{"train_examples": 26041, "hop_length": 160, "vocab_size": 5132, "encoder_stem": "single", "text_encoder_causal": true, "text_encoder_norm": "layernorm", "adamw_lr_other_params": 0.0011, "ema_decay": 0.999, "batch_size": 128, "lr_schedule": "linear", "final_lr_fraction": 0}
Rows from block 12 of the audio encoder, named by matrix and row number. Rows with one number belong to one channel. Each number is 500 + 50 x the weight over its row's rms, rounded and kept within 0 to 999. All counts start at 0. Numbers have three digits each. After the name is the row's rms in percent of the matrix's.
# convs1: first pointwise conv (encoder.blocks.12.convs.1.weight, 640x432x1), inputs 108-161
# convs3: second pointwise conv (encoder.blocks.12.convs.3.weight, 640x640x1, transposed), outputs 118-176
convs1.196 098:492461605425509445430505498463475551553467463438498459475465566478589406436548477452499498477515542509457426587606505471548575552374524523516463551491467473532451
convs1.197 106:482442568503538450450525500397484444510522560511558436478591531553478566574547485533447441554562500420472515473570509558490450471479470531437489465499496540613377
convs1.198 103:551532476435464571516509512504491491569539539574454535516456506521491501472543514452611521443445508532446569471469509497562552541430453478519529533527531478529503
convs1.199 096:504592472526515482509513532454441509473493523526517411434431508508490531440512462592505524508534559466542530487464548547485495580510439459480508544522545506466539
convs1.200 101:484490519494362511601481498524549528519520467489509528524469416463486491478570526497496453656381442509460513466383474517509436475534476494595619539508481513526513
convs1.201 104:570532530502509450532407522462462577409489521463535477541386434491475562504418529550530517518571509380524523479466562615536536564606472493547503552461523477572517
convs1.202 099:532661607532515491488471468533502509524458563494462546537448415546494464510529527510488547508456468446429465476544543514564385587492501498476560515504524497429474
convs1.203 096:582446235581525539573532521518454481499501534587389482453446577500494509505525593574451516480449562507482463519483526545454545542479414452481533531536503488512527
convs1.204 099:497467520531534415486471380492522528532495493507425499499511435446532488518474458512463520460416405487595527528479391541468575527517540462494559556460447314528555
convs1.205 104:547572580492531394486459459474462516516515521522586464479499455525453491539462485595420490465530523506503497368518538488493368537461497515491470543491530474565402
convs1.206 097:454521470603498511544495458565488554484513518449468566412467441598449502466587483477565540508467377505465527489499424575536511509606533524521456540415511592485494
convs1.207 103:558529530472457445488543529509540492428465444497471452511455452569511479540478541469508485456529525500496447395504578537494536459508491568465515544550447498535347
convs1.208 101:543540554490347539600474513427518462638503481513497425411477437491519528527521496491523433491380441500452462429595610531509474476527524465475448546410529497490512
convs1.209 094:577558508520530447580461563460499519466473558493484392446432452509470555485516494587502492521554590463528493542508508601447538570512474486475514557511494469492476
convs1.210 101:485555512542484473459510500430423558508597593508425401491535568507565517450507544545507516507522584433446444468514508500564491561545456473442548559453545479486497
convs1.211 090:505521483536472551498483420510481531453531430497501463489449468521525446490514519518488457526468565443561475502536492539503506457485473525477542539483572476433435
convs1.212 099:449436483475450559506534443573521480434550510506504482460510522524520491435562576543486472511435473455490516494489534523456492492545496572459485472463490698590520
convs1.213 103:544586652499517503495539518479482599494493488558590480486428552497512561554446543446454535453541474471427433526515535446502448567478459532498445486466484470482478
convs1.214 099:465557495515544560511602509461460482606467544460560467455480489475539508497547391530541516517527465463466373514464441438556530521453492496384487386488519525466499
convs1.215 103:479545469510514564512533412496446463450505579444456438424484586479472461517532446466464406398435481419448519482504504537480511399503412568501490462527465443443535
convs1.216 106:509555528518589427473566486514455540516526543577446584472548425492529484418481518575513544412564431526419534515471515591428474493469385455594538523495470417538498
convs1.217 102:462551492453464451504452457561533489551507438516410434438466545444431523485530476459557499475513480480521523475496489494538505421489444489618534561484510507453487
convs1.218 105:579435477572515557550437473464504615399470548522509522499540508485633460458601558517451492474447481498390546508592549477547406545428459395568549495470493509504512
convs1.219 092:587463505494518515535445607455529526450527551519476407494505487550497471518475423581547493467524565447466502530439530603435505492496475547493551550539445382458467
convs1.220 093:541512413435526496518533490470486508393534432535430462491496465533557489490539540467638503459517496451485562502471540546513518478564517471449431471491445412504443
convs1.221 104:467583514526601486537547513563470405514511530615585561494513538511475476444507503501469518451451407498455573504378504453469409517646498504489452509517502547545502
convs1.222 098:531507590484495567493511477459469477482467572494554430457433534560511490523515498432509500572537471597457458537489561492457488563533476515418455532546488428479458
convs1.223 104:631489526535515447535481503490477481525501493444523379489536475514426540529556433463494497495509467476474431538414481470481443554520480439467405565467535512514557
convs1.224 099:510526505471484522514523460435538541526541425497483357533479579429504475409489513517557499461510543469424541497532507515535509414477482544533555471505548501513474
convs1.225 097:564435541448466460405517536480503521449566520495439484451575467514500520510531485588520552505476482610461559476494548542410528637494467472553511517448508444494482
convs1.226 100:457461523400550483483512456483405538640495502522484443528552481438524480552491497440531557551508497555475461466474482508510423480473533430483415547492388524490500
convs1.227 099:507473451669444453506550499616469627528469490431502513468505531551535502502558498480461418539543480464481485488457553502500518534425449532557488458464514529508476
convs1.228 102:542504571486457621460449445514371396462441527624563481456536547502513486455501562608382490417478561478431497457426478490465507465486492513423492455389497694461486
convs1.229 101:525490495482456474529486472490432561560466445474537558500571433500456565465461546477472520415492475482476513567559524421503493497506455490376449495540557506520557
convs1.230 102:558554521568532438527462529523453504463505558473522437448419434492458540464496506555461517550546491475558489467519534483531489537505515473499502485465571429467475
convs1.231 101:597482595496503466521455484523507511496467560474549494493477439482552465474515571503435487495433540386461503506523512512557467574508499406487561547494450544458514
convs1.232 100:524497558481462577473503455507351504544539450516503465524446489506500424507546500492469520517393523469389450504503546406520507492543469567579582478456478739500549
convs1.233 101:501545595396616427449478488553420542488414510392426596547477459534457458595522558487518516428433486540463536513553514514471384552506468495551490483488456603539435
convs1.234 098:460538626480563445419482466548434537454436559488492532487570496481507459529542564642460557437372454493346508499504469559485433537512437455512545506521439713469471
convs1.235 097:553444500492491520559531552522439529472524480470472507551459497543645591468459436604516496463362588441463540568399497622521502521435458552549523536452490437506441
convs1.236 093:577526512494578573534532530630430521442514479569565510402576566460487496490510535511434535460461512477514522511530529531488493432474458521508474515492543374473497
convs1.237 106:502521573500480485405438473464497509496476452435523468575523445507464523450513510502479527493476489508433527530454530451625507475510449500387464498773489516534482
convs1.238 096:463541475517448419458541482614505503459549503558446470466510556553474550447530544590539545536547559482476546518528495463461526416477409644632551496497495573515488
convs1.239 100:514500443594580533473502521621367538410482427545580473471543584453439467529443420550484441464540462446454580491548588432499514439470460488518455510620445501493519
convs1.240 098:439433547578646467466503474587521538537498481507440459495490580515603476425532513482509509512486528409420518555512506538472555456476492630587450466477466706501401
convs1.241 107:553491535372494549433436468502478521524476511483514437492516735516546488440507559443553399624515608395456454592473527411446568497554486429637542505517425504551574
convs1.242 097:508464408491415588500506523510468543583537446575459416496459506528496496559487511555526500425497549447514541443466511465451538441542551512502498509478478439449523
convs1.243 103:543594592470668525475489530513517563477501494452462491517431574482497555465543536567606470436447550478509438458483539446566529579477470512457530465422488513474564
convs1.244 101:458508539419494460459515445551498538501555598545518545497524454486454532427423493499549482453459524480420439497431539500528510573515431534533487606416542377592513
convs1.245 104:558418492585569549510449549484477473462526499485546550581502485421483558487519507579517584432401527433497504377561568511511560460492492539515560510474489486474490
convs1.246 099:515526513465468496491617413382457569455509457501461398506444535538499466518475574434619505482399522504408518562467489572479560477466454610478495492610559456514489
convs1.247 098:483516489489606493532545548474547551448525531466436529556492540472537518525451491424521501496459526563419513456552416521495488520419565542486480449429520546567542
convs1.248 097:459559589440477475603498411591455566435433490515523504487532529538495566484521481444536490420562460545523444507509473472560480504476459459495594533404524440519435
convs1.249 093:584529456457476588510553478455519460477559467529500476507534488471395485499546542505527480484551479494400497458482566503563483355432511513529450500481490481447514
convs1.250 094:506463444525521492473587550482472498485538562593455500539472508512482474453554575520549469443512562533526538392545500558443535565513458456525527503439501508601512
convs1.251 097:509515528581530513610535498456534462441479505485445546493394609411476537474541513505525400512559534441518487534456528522412586620599490411574619501495512471446539
convs1.252 102:485450365556551526463543462482488461398523470498495480395503534605479459450428479544531544519546421535483527503589509518481484410444531396477589507581414505460479
convs1.253 104:539450533555478497475486461511392514479521500549526467463422515538470603424403488539523583540474553525332533474617558485510455565451448633529485549461504486542503
convs1.254 098:584434537495473430547533555425400466484462506552452499425502579464467487448509491433459571495505456508486438534442467587440519542519442547526453504457497543474478
convs1.255 102:504544478481458460434573486513506560576541497477468443547498455502506446532496487538561558569544422476492453558497482462425507520538494521448474511561507473431580
convs1.256 106:555510673528557362451463447461533420485484603536437464554533485534524478543433447554405476488528474509567518486554571592506457590455483485564545439430511486484455
convs1.257 099:514573510431517499582523423533551447503528534478405433506484493566569489521475448558573465454518405447553499481437474542485511487478466473528527523494400404498503
convs1.258 101:480489571522507507472501470515461499440529608469491518500410327494478498471492535577558490440577519547471462491503534567558515594601465580594471514488493579507504
convs1.259 106:462562476547621491426408474485473477481497594471488381504524521424478529676510539542492455478460547455539514418520584487502552593514475438445455526429567457491444
convs1.260 099:522481551486550469538448473580512498546546484508574478468549550477477452576532471476492478415535484582416528508493521536472352577459436446447602523448468488513530
convs1.261 099:587486530473458514548475458425464542573490513469506525412482482461553507496491566464456446628465529439513389505465477539406566521526573494494461554479493566548518
convs1.262 100:450519557510482487519489434522489527477455566502507527583524381545511537601502530431435560460467527513467427383447524560517550539538491541521531542473426580461510
convs1.263 112:535474564545500513603509490517417496554471552442490515488529465555389565473467406475474512519483492554516502505490499554483444447576529475405522455468586494513539
convs1.264 103:602544567548691534473422463468492562508444479498489484514477515549532506427509557561515478429469497459459522536405502470552569539445498457444581457456474493484610
convs1.265 097:508491531474587492595557471539496555524492555487455466477533462520421586498486478566476526571439536446500487521476515538377482574601457561556432542517407570515518
convs1.266 104:535557547483473464401555538519506446445565455529546534519529557440440515455559541489576525539409523481525543455500487491415506464445508475549435507515454513495444
convs1.267 100:445469548449555513475496503565547551435532561555492577439491550519585488503507576493459435555521517429491531509470498553469495460440440578441605495419443579445553
convs1.268 101:473415432574506516491516546539532491491501450568491517532463521519514503466560540493486509544522446449462569469500513470442499485462492501481468485620490520474524
convs1.269 098:519531458669532530542563522600399492440515465496490492439510532490519499502475569466521452544539493447463614509495492446497491485486504561526455434525478540457517
convs1.270 096:653405486452472536428555492484438443521598535613527495375491529515529508479540520531496446504483619589522565476485485491438561573511522487569504464490527498497471
convs1.271 098:525581554448532461491517452336440563477400482522416487492505573504454570445567514451543499470619502479399460383459508586513443537516445540479573538474569480583442
convs1.272 101:546509560648536508504585519622532562422488464542518501517523558444460444479521497431504470529472464484551469519528594442486496553417469548385539548518467444505579
convs1.273 095:525536404623580530442499587592474487415503485504540523485569601476448502493449628523381521526433456509565515481494573508430520465470496455447434529587435465530453
convs1.274 102:575477551435597452458479503566578496600552525368486519458422567475529431533580500435463479477486539497523509434492505353580630508425518439535572508443483399496459
convs1.275 097:507526506513522544511507530453478557496498525519504496500514450512579479558460537442447562425492537472484480486554516480515388472561550502485514485481541390466540
convs1.276 099:500453420428535481519549441583332545476602468514481507408485478517503529502512532514476449521585467448506505485482577523487404429441481531491434559503526469613501
convs1.277 096:512518498562562468529488617473482509515541562470449452551425408533541554486495500565482503518543566399440448490493522546550514599560473465511544555471542517480526
convs1.278 105:530553530517533467456487466534489515467497586510475449449450482508451446460467544507411534525497463473479485415551529515455540536561507382489602453472503557415496
convs1.279 101:488533504481546456514474593555573505460564491533454500544468573358496535536520517512478487474478523504590518446548475441467402514341486522635444538564439421452395
convs1.280 097:475551538434531508605574418561484537450457451501479578542490533516448469480512533529496533464474481471476467483488505487571448524529476546475511513517577437457470
convs1.281 107:484534498455569479525494433573576479476558433572462414436548507486508518518517429601464463520545450449493483443530517428500513444478449576552522550471474502473505
convs1.282 103:536541614398587549516549456450457527587467571513513642443543499536528462403527501516535466448563427464471417500496482511438483554549488470479520492448469442516504
convs1.283 089:496513539620497507494477568649579544341480537541519497527541563496430523561465489531517501488501570548638530453492562521472520379470489589535477557452446396428508
convs1.284 102:519466557548498499564527505582450486510500447610496527481516568497441472532555485552500396550432555551479538484496534474437535435446535533582419517492539498455501
convs1.285 103:522529443512571573493499494513513413439479485624469530542499500466445496510535462485484545517533472474483591496525545532400441508488416508412461490484510537526587
convs1.286 101:466467433459578502443433503486562499555474464574551524494532535505427540503474492572506400606563500446519503489473476507528470473496485513526469612488510383539416
convs1.287 101:579570582485506438551454571502563523534533551499526493477475577482532486437473495498539463485498467471468473462557581397500512539587430496478573575471469407445572
convs1.288 099:518549531624380424497518440448494514556514457547437475489502599505522559387471501511469543502544503535477606488500496562604474421524499507505549528449450598552512
convs1.289 098:522540461568440479596539414470514564461534550443398544535508552476548502461468462400400474537456480465549445553486554545536551503532510488415515551585476477497514
convs1.290 103:552545451430546613570557406520492530403517470544564486551526505630429460552512467424542521420519457512343530552548535589532496514525512451443473537531512391431414
convs1.291 099:539524587509470443496501546491571540575480498497589488599365482415459495514526479460508527482485526487535566530499472532483494547290468557489382541531469381455400
convs1.292 099:546547533451478558474517564525546423462479513549445459514453578508504523473516546572569522528518553500455426515425522503562452550522445455567432548471512438543512
convs1.293 101:461506492479579504481501468521532498522485503538499330405500427493383578502481454575541511541509549442563523500482506503570467554547532398546495521502472373508484
convs1.294 097:480397496453559520502496513454504453476437520556446505470544477485434444404497586403478488543517541471434453511465566619367504577533483497352450571393500570492451
convs1.295 095:504557489493507415483488513557520503508447505417386541541502554429507416466492431581513497493447534464432426506579495474525468597546515470567475466450452557513494
convs1.296 097:606502602539516563475521451472522495520529503382543509488525469556486451503609498460542430504448469485531512574586552482460471484494495545497494480557545408480539
convs1.297 103:462617516435489469511608477402520458444420507500461467554470465570509470575577581438506512547480498474419516460468481543563531523519451452507571450517539504640460
convs1.298 100:491437546393552529475540367513403504550465518526538525503505466563476487481541467489454532419404567493417537490444546548492432516538464509578532511468546508479456
convs1.299 100:483478564480488474486494442523491490512516464486612466510477523482587466470437513424491499534483504599412484488461554475585481498453593367515470410490449473534518
convs1.300 095:519491511493560486457477544491496499450514552575378419498482543529565485623481480542569533462430541419478440543479514485425539594480528391514543514510470519454442
convs1.301 102:538446503518589521498512457546509498473532628533519457451441534535597534437528561427524510590501551462512493507370503537495551506548446499532519566546392579416532
convs1.302 103:578447445522530587465503456511547500446413360477531477482515530500522482489511525517521591557530563491470551420545529514480663513525450433476614494511510483477514
convs1.303 098:542518480517464494517472498464523474508566539547470326480549516510474526499485488527526439525514496453463477534509505472542473416414469428487531520514380506421486
convs3.196 099:462537560410545480503438531381506616459492531437555495503451454497517472516446469398532593486504411581502543398444445420426328560545497533490573487526521557490505545564490499422
convs3.197 102:582493485534422502453569404567548483530503538477553482436516450480447595525510489502540488480500555453470467402454367522562478521501497527562445486568548525470553427531559665403
convs3.198 104:490516481516411472483420444507460486527574496468491546466466542478517461453496437504538564481511459510572470461409581515498524559518549532515567528554499531429550434460525402509
convs3.199 085:410457510512496460487499501617589478492462469532420473443561517550417557594497454528509493448481511618531534419464507489438469446458354603522506568451514498564472514454528546586
convs3.200 098:483504468510459507397450493493547532356500487555558456513475464465436616513488524612448617464543527503438539543557509590379539554476484447438435534472488451545562455468511521528
convs3.201 091:523463493496502462565417482410474515558548498495575560568480455363568429453518477508532455526556442524509463583560533532579539596448543569458489593471538532518549406561476528424
convs3.202 094:576503509513524628542543554502487582485433513474478487543476500396496563570503556537569474475515455557532500522413532508520510505524491490511501405445511533398482442513500558443
convs3.203 106:435499525558512570487450497513503513510457494531515517541415468470527452456388485551505520480584487505544532502462525418536519503511591488454551528523494552484449588588510439476
convs3.204 091:473535567491579513543414477476440500482457498468483637443509524503486484478467529505465398558506450571503440542601541500492476472552469399510522604394514597509563526546528471505
convs3.205 099:500534575468455541422491526517446554529461440511516568489549448402454586545522506510531457503488452453570512412496493493541534531493474398445440582544536516450515511511451592491
convs3.206 105:591526510574450558473502447471412428493549497591475376555543519472483515540415496598498457599525533593417586427625478563543499587529543440445562436499571567490467504491511570430
convs3.207 107:427499537496443451414543495506544504445401489487483641539545380502461496531520444508472491501538484558514508415478474517462455491403406442550518414439474401520524441503568463483
convs3.208 112:562481493550585462467489477499488601561472536494544535504494408540487520507424473649480500492502416518407498592477456531464537579464444437458481502490563412470416506465495526497
convs3.209 085:423468496526497465456559507590618528520486474479528508467590500535448502553490471458502403440520540565487526495502526426469554339440488470457460575470503493537488513441474502520
convs3.210 086:534473516453548513595526526540499461516489586503463427530485458497476475507510404465439564490498603520470566442445571510454428545497500371527563435490489508531514592430442470586
convs3.211 072:513633522447601495478512525530550431503518469518508497482576455535616437555511263401571487551501517509518445438462531543566497412464563492489523487487455520469473526577466494466
convs3.212 100:476414513516581493503540475589537436512491502469549556481508497543474551461541462456576517498554509498417601515562540479449460574594468562468446460501540490481551509478475515476
convs3.213 105:582526541455431447499505507482510475394504550481501454602522458486456498468433495471442545546594505559388509537565506608469503526449431444480443502469522557501477579501627441469
convs3.214 105:565505526534523480542472594534488554476491588492474516473466523529491509524457467527504478532555494482478514563537452374513461546607489417432527443517439508503579517512566549425
convs3.215 104:510530469525566566344546511587456469548506552509487544444443411555491539484501550474584391421488480463499533544566452476510491507497502546541426456455504526394516496556486507510
convs3.216 101:527507503498540617497490513459469500474603475549405522445490494539534488470536526510472535455560568416559400440538494469374469472544581419500470500614455503476547487468480482381
convs3.217 102:592441494559454398488533427548559473443487456545474578548484477445544552527493544484470408515458534467578422506553529556489522470416522548538476479468552489488557498566471445491
convs3.218 099:407519516489497549469474584566491555448561500558462547478538555492505400420452502558505525377467443456536515464563578515516512496523476529503561554571481498478520578455421549567
convs3.219 078:577463554426527458601465479396502498541417482466441557538454519434461515526476675565582549479518384515527399497433486594511512563531482531527561527510480512410528463597499474576
convs3.220 096:425527561464516474449426577552473471474479559514406459451534544517470599528511398455457496545459479534500450452540494573479440514499517438604459471486489452429405468498599565494
convs3.221 110:479533484440551476477518491571536415527589484426492469565495517573419542535423490442541505499451535529521487541496498528495562537456497541504568546529444548529497539537540531488
convs3.222 100:459512510516480460538470586527506527530481552482446493556446526457420471485434557498427519494526554508487529528475519486457395547541627426472589479512485520568446472497528457477
convs3.223 108:496536535513466469467529500448607487486518537510463499523464488528511411602584530530529567543467557526433522633559509559561481536473387475502462529489487512552556499504347523456
convs3.224 089:428415546437485488508497440457483538519506548538535523540327551503520550470477593610435543416444491482454438536529501488524571561531546532524458454483468545473485503456526484579
convs3.225 100:472514398521494490468438502466507523547495487469453531410415498494609486505537490502537500418461533460535521449525535436550575505477523458443506515538485519453562532515459421581
convs3.226 104:438624509511430443483473447538501533489460507408452465460601458401526468509532534535466471506502452505493525479439451524502519520475433605535523504535507489538540509419481534463
convs3.227 107:484510404580524491521490558534538507494498578587517517511480492509426488494522511501456472495628495547597485458577590583494460421371513517519573493541520511469451459527542579449
convs3.228 104:474457521554498477440513527587476520493496486540488514392540513508494572563480465552489518509574527478517543499507602528436429525426464491511539530549520459489516414454503508521
convs3.229 100:461542512527488482559556542424487545461394533494455551513497432529478543508343472471489514482476530574496510447484510506557596430548514524488449506476535372521493524492632490562
convs3.230 085:548549478535512588536528508315434532473489521530500312536453527501520524495482530449486634574503465462550494467447496460548491554532579475524454435549536531465491482540489529495
convs3.231 091:653460446510390543670504550518490536403486518399505399489473514384532468453558536465527476473528488498473487512457505517568507540556488533520576479537499537443495448509542504470
convs3.232 103:563502472471434561555484484441557502568476452558586369580477485440545463446490528578483540442495497598524547452465519472494441626430531506520467456407506463476468438463567442452
convs3.233 093:437478539526565520516506480519531478483404506447470486471475456558473553526517485470407598497490501538525529527447528505416456559507483535587499515488477463556505470517536475499
convs3.234 091:614567468488478502531496518489467466569531621535523402539507527401506446494495475533576397478474509482491504520425482421578420584575533505446550447482478572547449499442505520504
convs3.235 089:536469489577548462421560549610534504447515463569453475380570488556489595513604526513442452470522541449498494375572553423473476437465513419513489417494493475452551531457451588436
convs3.236 094:493488564492556562430572492408612512498575500433567456512456523529571503568429529533438473420426522466387470487542501370373581537530524517422503456517458518494590504467488476471
convs3.237 103:448508544481455527425477508505523495555567527518492530510491593450469470512439473488486447492491514523490517501480638368348498531523481501525444503479508264674559493456514517421
convs3.238 083:547466529479471507496496458447490441535476430533501516502515485503491543483521503504524442417400504505541399566710556427480559497561537593536399538435432467504509516477454453514
convs3.239 102:575458546585471542508501469473542545471455453505540493521546493464555509511530528470523431565483509520448531381420494433560460462506456552521393420513599533407479450553446490537
convs3.240 099:515558392547481459458441544460493525485565527520527476467515518508511405479503505565514579490532518495442469565439485515440462543525544385521581397510565487578506458534496531519
convs3.241 106:444502549469457562523535536554490491468466532499490458448511503468604601510473485533446487461523492310469535495528502573543495446440486491509578521502538588580487555477508429411
convs3.242 084:582484499513396468531452576483574579523443453406515555595432510473438462487471673580473503489491475511461487447501509512446565494478494445499441502502491480602460448445537442529
convs3.243 095:514488483527529440505506495569567424455622442477480482519505473411550501506544535508539456496475497460546545495509545504520559467580414478500443490394472590606495448550359524431
convs3.244 104:490487514443442368487464513453487470503420486507556588495508436523493474475444466463514433561531484455557536522432511468510540523464473520520564544436577474540479529506485440591
convs3.245 104:489477419387472484471447537461447571533460511534439522566482558476498562461476517456544458498427507463600441493490388559520466510479515473453455490482444508406434478531416490513
convs3.246 093:558490493435498507525480445369501577476535479468600571447453501448547554444508539524412600470495561533509379520496483541570548423436530473533475580500483478467544456466532545529
convs3.247 115:474439538444445552572504505451545528405467500549575461588444568535527535438469577546466544476574580450484557480515446482477518514488486496556422509477509509497499517498590564420
convs3.248 100:592429418450410449455504395558494478436490404485521530531540473422429600503549479577440514419545611545482570523447543525558485448433459450559563428470479579514506511474458470533
convs3.249 095:503594551477548464562504521463551456524551521509521467481651517499534478510535420446562502495530476479582439500485504518473490410577471500476506532489505483430517561515484573488
convs3.250 098:430493423611558504510489467490452557519476482422517462496432510447609548402569507577574536553544479540548531514514547399531555508504527482409490501513473539501522570568570442510
convs3.251 096:507564563571470502530463425479499440465505438456597402494494441469509497496427472511408559472532528482454464534599493615577464485531584560479554445430450483493456475515535405548
convs3.252 103:530492567471495478504531468529425534410516500488520436581538523467459473514518478469456458557598533531413511434504552427387528488537413513463523463608495519594504505505540580529
convs3.253 098:448503514485502575513531532507457601484462480464583388502448422545595445540499500600499481409429520525455533446519416485478464513545431501457507565518535439468591475502462443530
convs3.254 106:410539586461414427473543534521454693537459498518474566434529539468519537553516506555547493486465546564492503523550521492570492442466416488466515477571504526474496487491544512487
convs3.255 100:494532558394520506546426461522494508556609525507478511523477482542564474494612542468539574454462518489500522444521542460439520417636530502542522500479437496559494510556529392477
convs3.256 096:434532538531436460511531512470539557538526487548494456497523586508542493482503524446360515468443475470586510540484558471503570417448585473527558511485497517491505544518592396523
convs3.257 093:596505508518472530605554496506493608576490516515560477532475421397509510502516467475429569552452614517466529506479523444515439553510522471422469439539515524534522502464555445501
convs3.258 099:439454510480563495529478505515468543609541536405455539476531515470544478439511445571641437474574457515534564530581543456580446529488410557496504474533569551556484420559494443516
convs3.259 100:492512519590428468498552397490512497407512520541517511512541497504493492522604436506445427581517554532522582382432532560557477462571467507571476544530546586561523470529565567445
convs3.260 107:548611443488536534443493526515489479445479565437454441478547550506594376575469474467458486416557584560478489631479497537576501490484473486493465411486576488519429564461500433522
convs3.261 106:488509550390542566503481488447459476497440506556576511426489442537473468519472504480512445480509568562457559429405577561509511512505597549490559543521398519544615571497445562422
convs3.262 107:486557539512501519659465500460487572461476531449454474497505508454500467508515516521567468525554512543535399516357486506578429451574568591521545528532492491524527465507469502447
convs3.263 108:475550559491447482466507457481518427432481504503527503567494430513458597436487518556517567587550457363501514349549493478541481518449488465500430541480507539535550396570531522431
convs3.264 101:464500509513519524436494480476488499446518450499486454409427463584528502456509502526444521507446616507492467441449521417444410472453514465547498440565477451455503507497501445527
convs3.265 096:492487456470510444628474441428421519472514555485552597520500476444521480478456533542539447634540574407513546509417496464677547469628469488493491607548531421486575448464509474562
convs3.266 112:476543505557549467524473491501502452591484533508513510493487437569556464584516520472516540521460553475533458485522444473487510503537441576544579493501457471511554550496389551637
convs3.267 093:474458467516581512351475499555543569496526434504550528471496508586455499611563495478527586536556515537447543542593447492476554520484529525514445376524529540441575482492563519451
convs3.268 102:483531472517400513453513541379471588558421560561508527481522521481464473527429509554393422450504525560410426492469367509572438481426608457507523476485514598517577556502495546501
convs3.269 113:496449556502461557438517296506484559439484424538500472561480508465521602509573465518578436585484580499441525437580487398572559505525427506484371486476525549476473533486394467519
convs3.270 103:437489410516548421534482461427458528573451435494508465501465587500665551481515539531531532528389493469461545522554515381516596468514471471531438514466508530503471511510454427517
convs3.271 103:534485408398484486449529533510593466429397565453477498539480502481541477531545540478365517513502463551457468501493403500496541552494469417543522512446576574501388478533434495499
convs3.272 094:548518394496491590496524503462510549570504473514504494492553510438466529537503476515568469419450512502574412506472524491613552526572505526528486491472577489395480453590450521428
convs3.273 096:484549539493548510518500512432579530496527504468460528503463534584602505559496506557476501452430521538618554535505617484496550578485424603467499602433424407496495520456530459411
convs3.274 102:423549488435567549504487501550502483438495426474577493540520523577500515458528539494481521475491513531444528420534464548506564462561530473443514557483585497420529469487494496521
convs3.275 090:533469529538487417453571496531498578453413387373550532518481559491467527472550587491488551415491565581472544535544473504491655389564452514473412505538557448496488471483521482564
convs3.276 112:480553450443530460512500447502497534572433513498576474456497435515518425491436474468542527534507577430486535438465492447495440534542503462430530531434472458454523502519461554425
convs3.277 079:496488482515572511424487458367456522467483515423517437468400524387565503453525516536517548541548442431518452533531481539622532531511524612508492403481455561490506455591464464511
convs3.278 094:539535444518442507583540512492444547479461467528558304512526465465522505413522498439496468522541513475463573426434559498529434439449493563533470492562501487538458427504508526459
convs3.279 101:537562504409505414421489578513552578481390486606505480404516459525554447562466477513514572540512454483381524438433519508471526506511517453480558483603535522430486459493494507454
convs3.280 109:522529526429502463533509511464501480480672573565518493460504504621570496481498504522502507516477459444447510479476543474460440614507504577383483521511511498486555516510369566551
convs3.281 100:442583489521551459442500493401512531545461458445466442551442418564472462497551556509598440506516373606604533500516438477593544506543550562469558490535547516501459527587507457458
convs3.282 100:540521504474482569504479502531560577495539510587538479458507429444534496424537526503538477507338569406471436462529518496440457510473572493490484460492451493441462469466472482508
convs3.283 086:507507442550500551410515401491542461541504428522524528534502505560588442580461513517533524437508481504487437547612542462430600460572508546462378453454468456503431484471469445500
convs3.284 109:415483498479510478488565487454518610559479501458546470487478414521496486451483520520486564469471492495526505478575428511538514463523425463532467571566476502484388514517532595520
convs3.285 102:498540472510551445521527372523555477518547533545459485607529498453423450550531459499475490500545448499594525470488524511493501472460494505393543571539470495641527574524586483438
convs3.286 102:602527527446557508480535520537537488437540542480458423568474536464573529548536540425537500525465491447512557563505624451436476470628496461516504494433429535465510551432463416564
convs3.287 094:492475363544508506505407459501508421521481588490496507481543469554414491483507414490466477566599558529492543494501539458456562570518492428565452450498556563479464550438521545455
convs3.288 113:409499537520461493432524522535579503474461488534544466489476502483489415528424512598548433437531532472493486543526492518479513515461518555517551598526485418490523484491599467640
convs3.289 106:608489485508462471501509529419519518519455501463413420544509573439437447560456495518523517524477486549484562478506496568542489531539452510484569492599468528573512419466537471399
convs3.290 098:516479465545469556507460479586551556503458421433463362427458535423370575487475530485454478464512580551446529539492483461542473502441572498588501417458439546580498506431571441448
convs3.291 098:536483507561479553536502442550484503527523466491536459545465495494438514440616485430537387523488564543558485449520495449527350496469502484537489399453391466624501441505407496444
convs3.292 097:507483488529512521504487469455502460522608409500482485465422480401525465524450503493499493532456607592540483447457514566538494490523564497470628555510447473511489425487561474476
convs3.293 097:519455559496546505495492481465555566514440509424554555425531474547491515479551528524614505426510462467565545497506493512490631521485520545520519542451512449430455502494484493480
convs3.294 099:452522571575466487487525450464444520475467642531488492586502522474442505537412528490469489506479517376529510430529523504414550486507452561550526486436460396506540500478465527492
convs3.295 098:443513486493462490531542412502487498450535447625476598478575519462562439557446462422428562512527552474462556480500510469458439478480518468517485581515537432478513581508523454493
convs3.296 112:415479571437446499500448498514491453589569586464505483524419477654470466510520492482508532468437460535484555479490585497488443560535550547469601494505480594514520398524556414597
convs3.297 105:476495463549601485482529455518442508519533431544577473428518602463466431613536476441532460503482539478532551525492507472589492428491462486539500497520480508529500461504411518423
convs3.298 097:499514537542499462460551424583543565473350524493456542484451528535448613512515520505468542473554527507519531555566481566467529517522442544517494440509485505495503448491502544509
convs3.299 107:432423512623501433476483524447491499573479523563426457527384481557464494454455440522478553563487490533477425527464472509470434575511548512507469453461500573472513468533460476461
convs3.300 099:439495515471518513550504541618472506580483474529567466538493494538491483598508497513490451484511521472548468454522518463382423475483417616491497532508496511587504517483474556473
convs3.301 101:522501567516585489302445537586460497505495503504547533507477570533455489510491455497525475580442382522508549493585477429468495485483481513436397458518472497520545533492425545487
convs3.302 108:454464437541501512534506547575435610560497466469532473498515475529485545437537513540492474386470524468491506475481521361515458514522541462467472486441409491482520482409492454528
convs3.303 095:505559481600510486467489547527503529526475494521543503458573473521438509426471448440491433473567488459518521558529519499478471461563580427445543547493501502530555452540455497446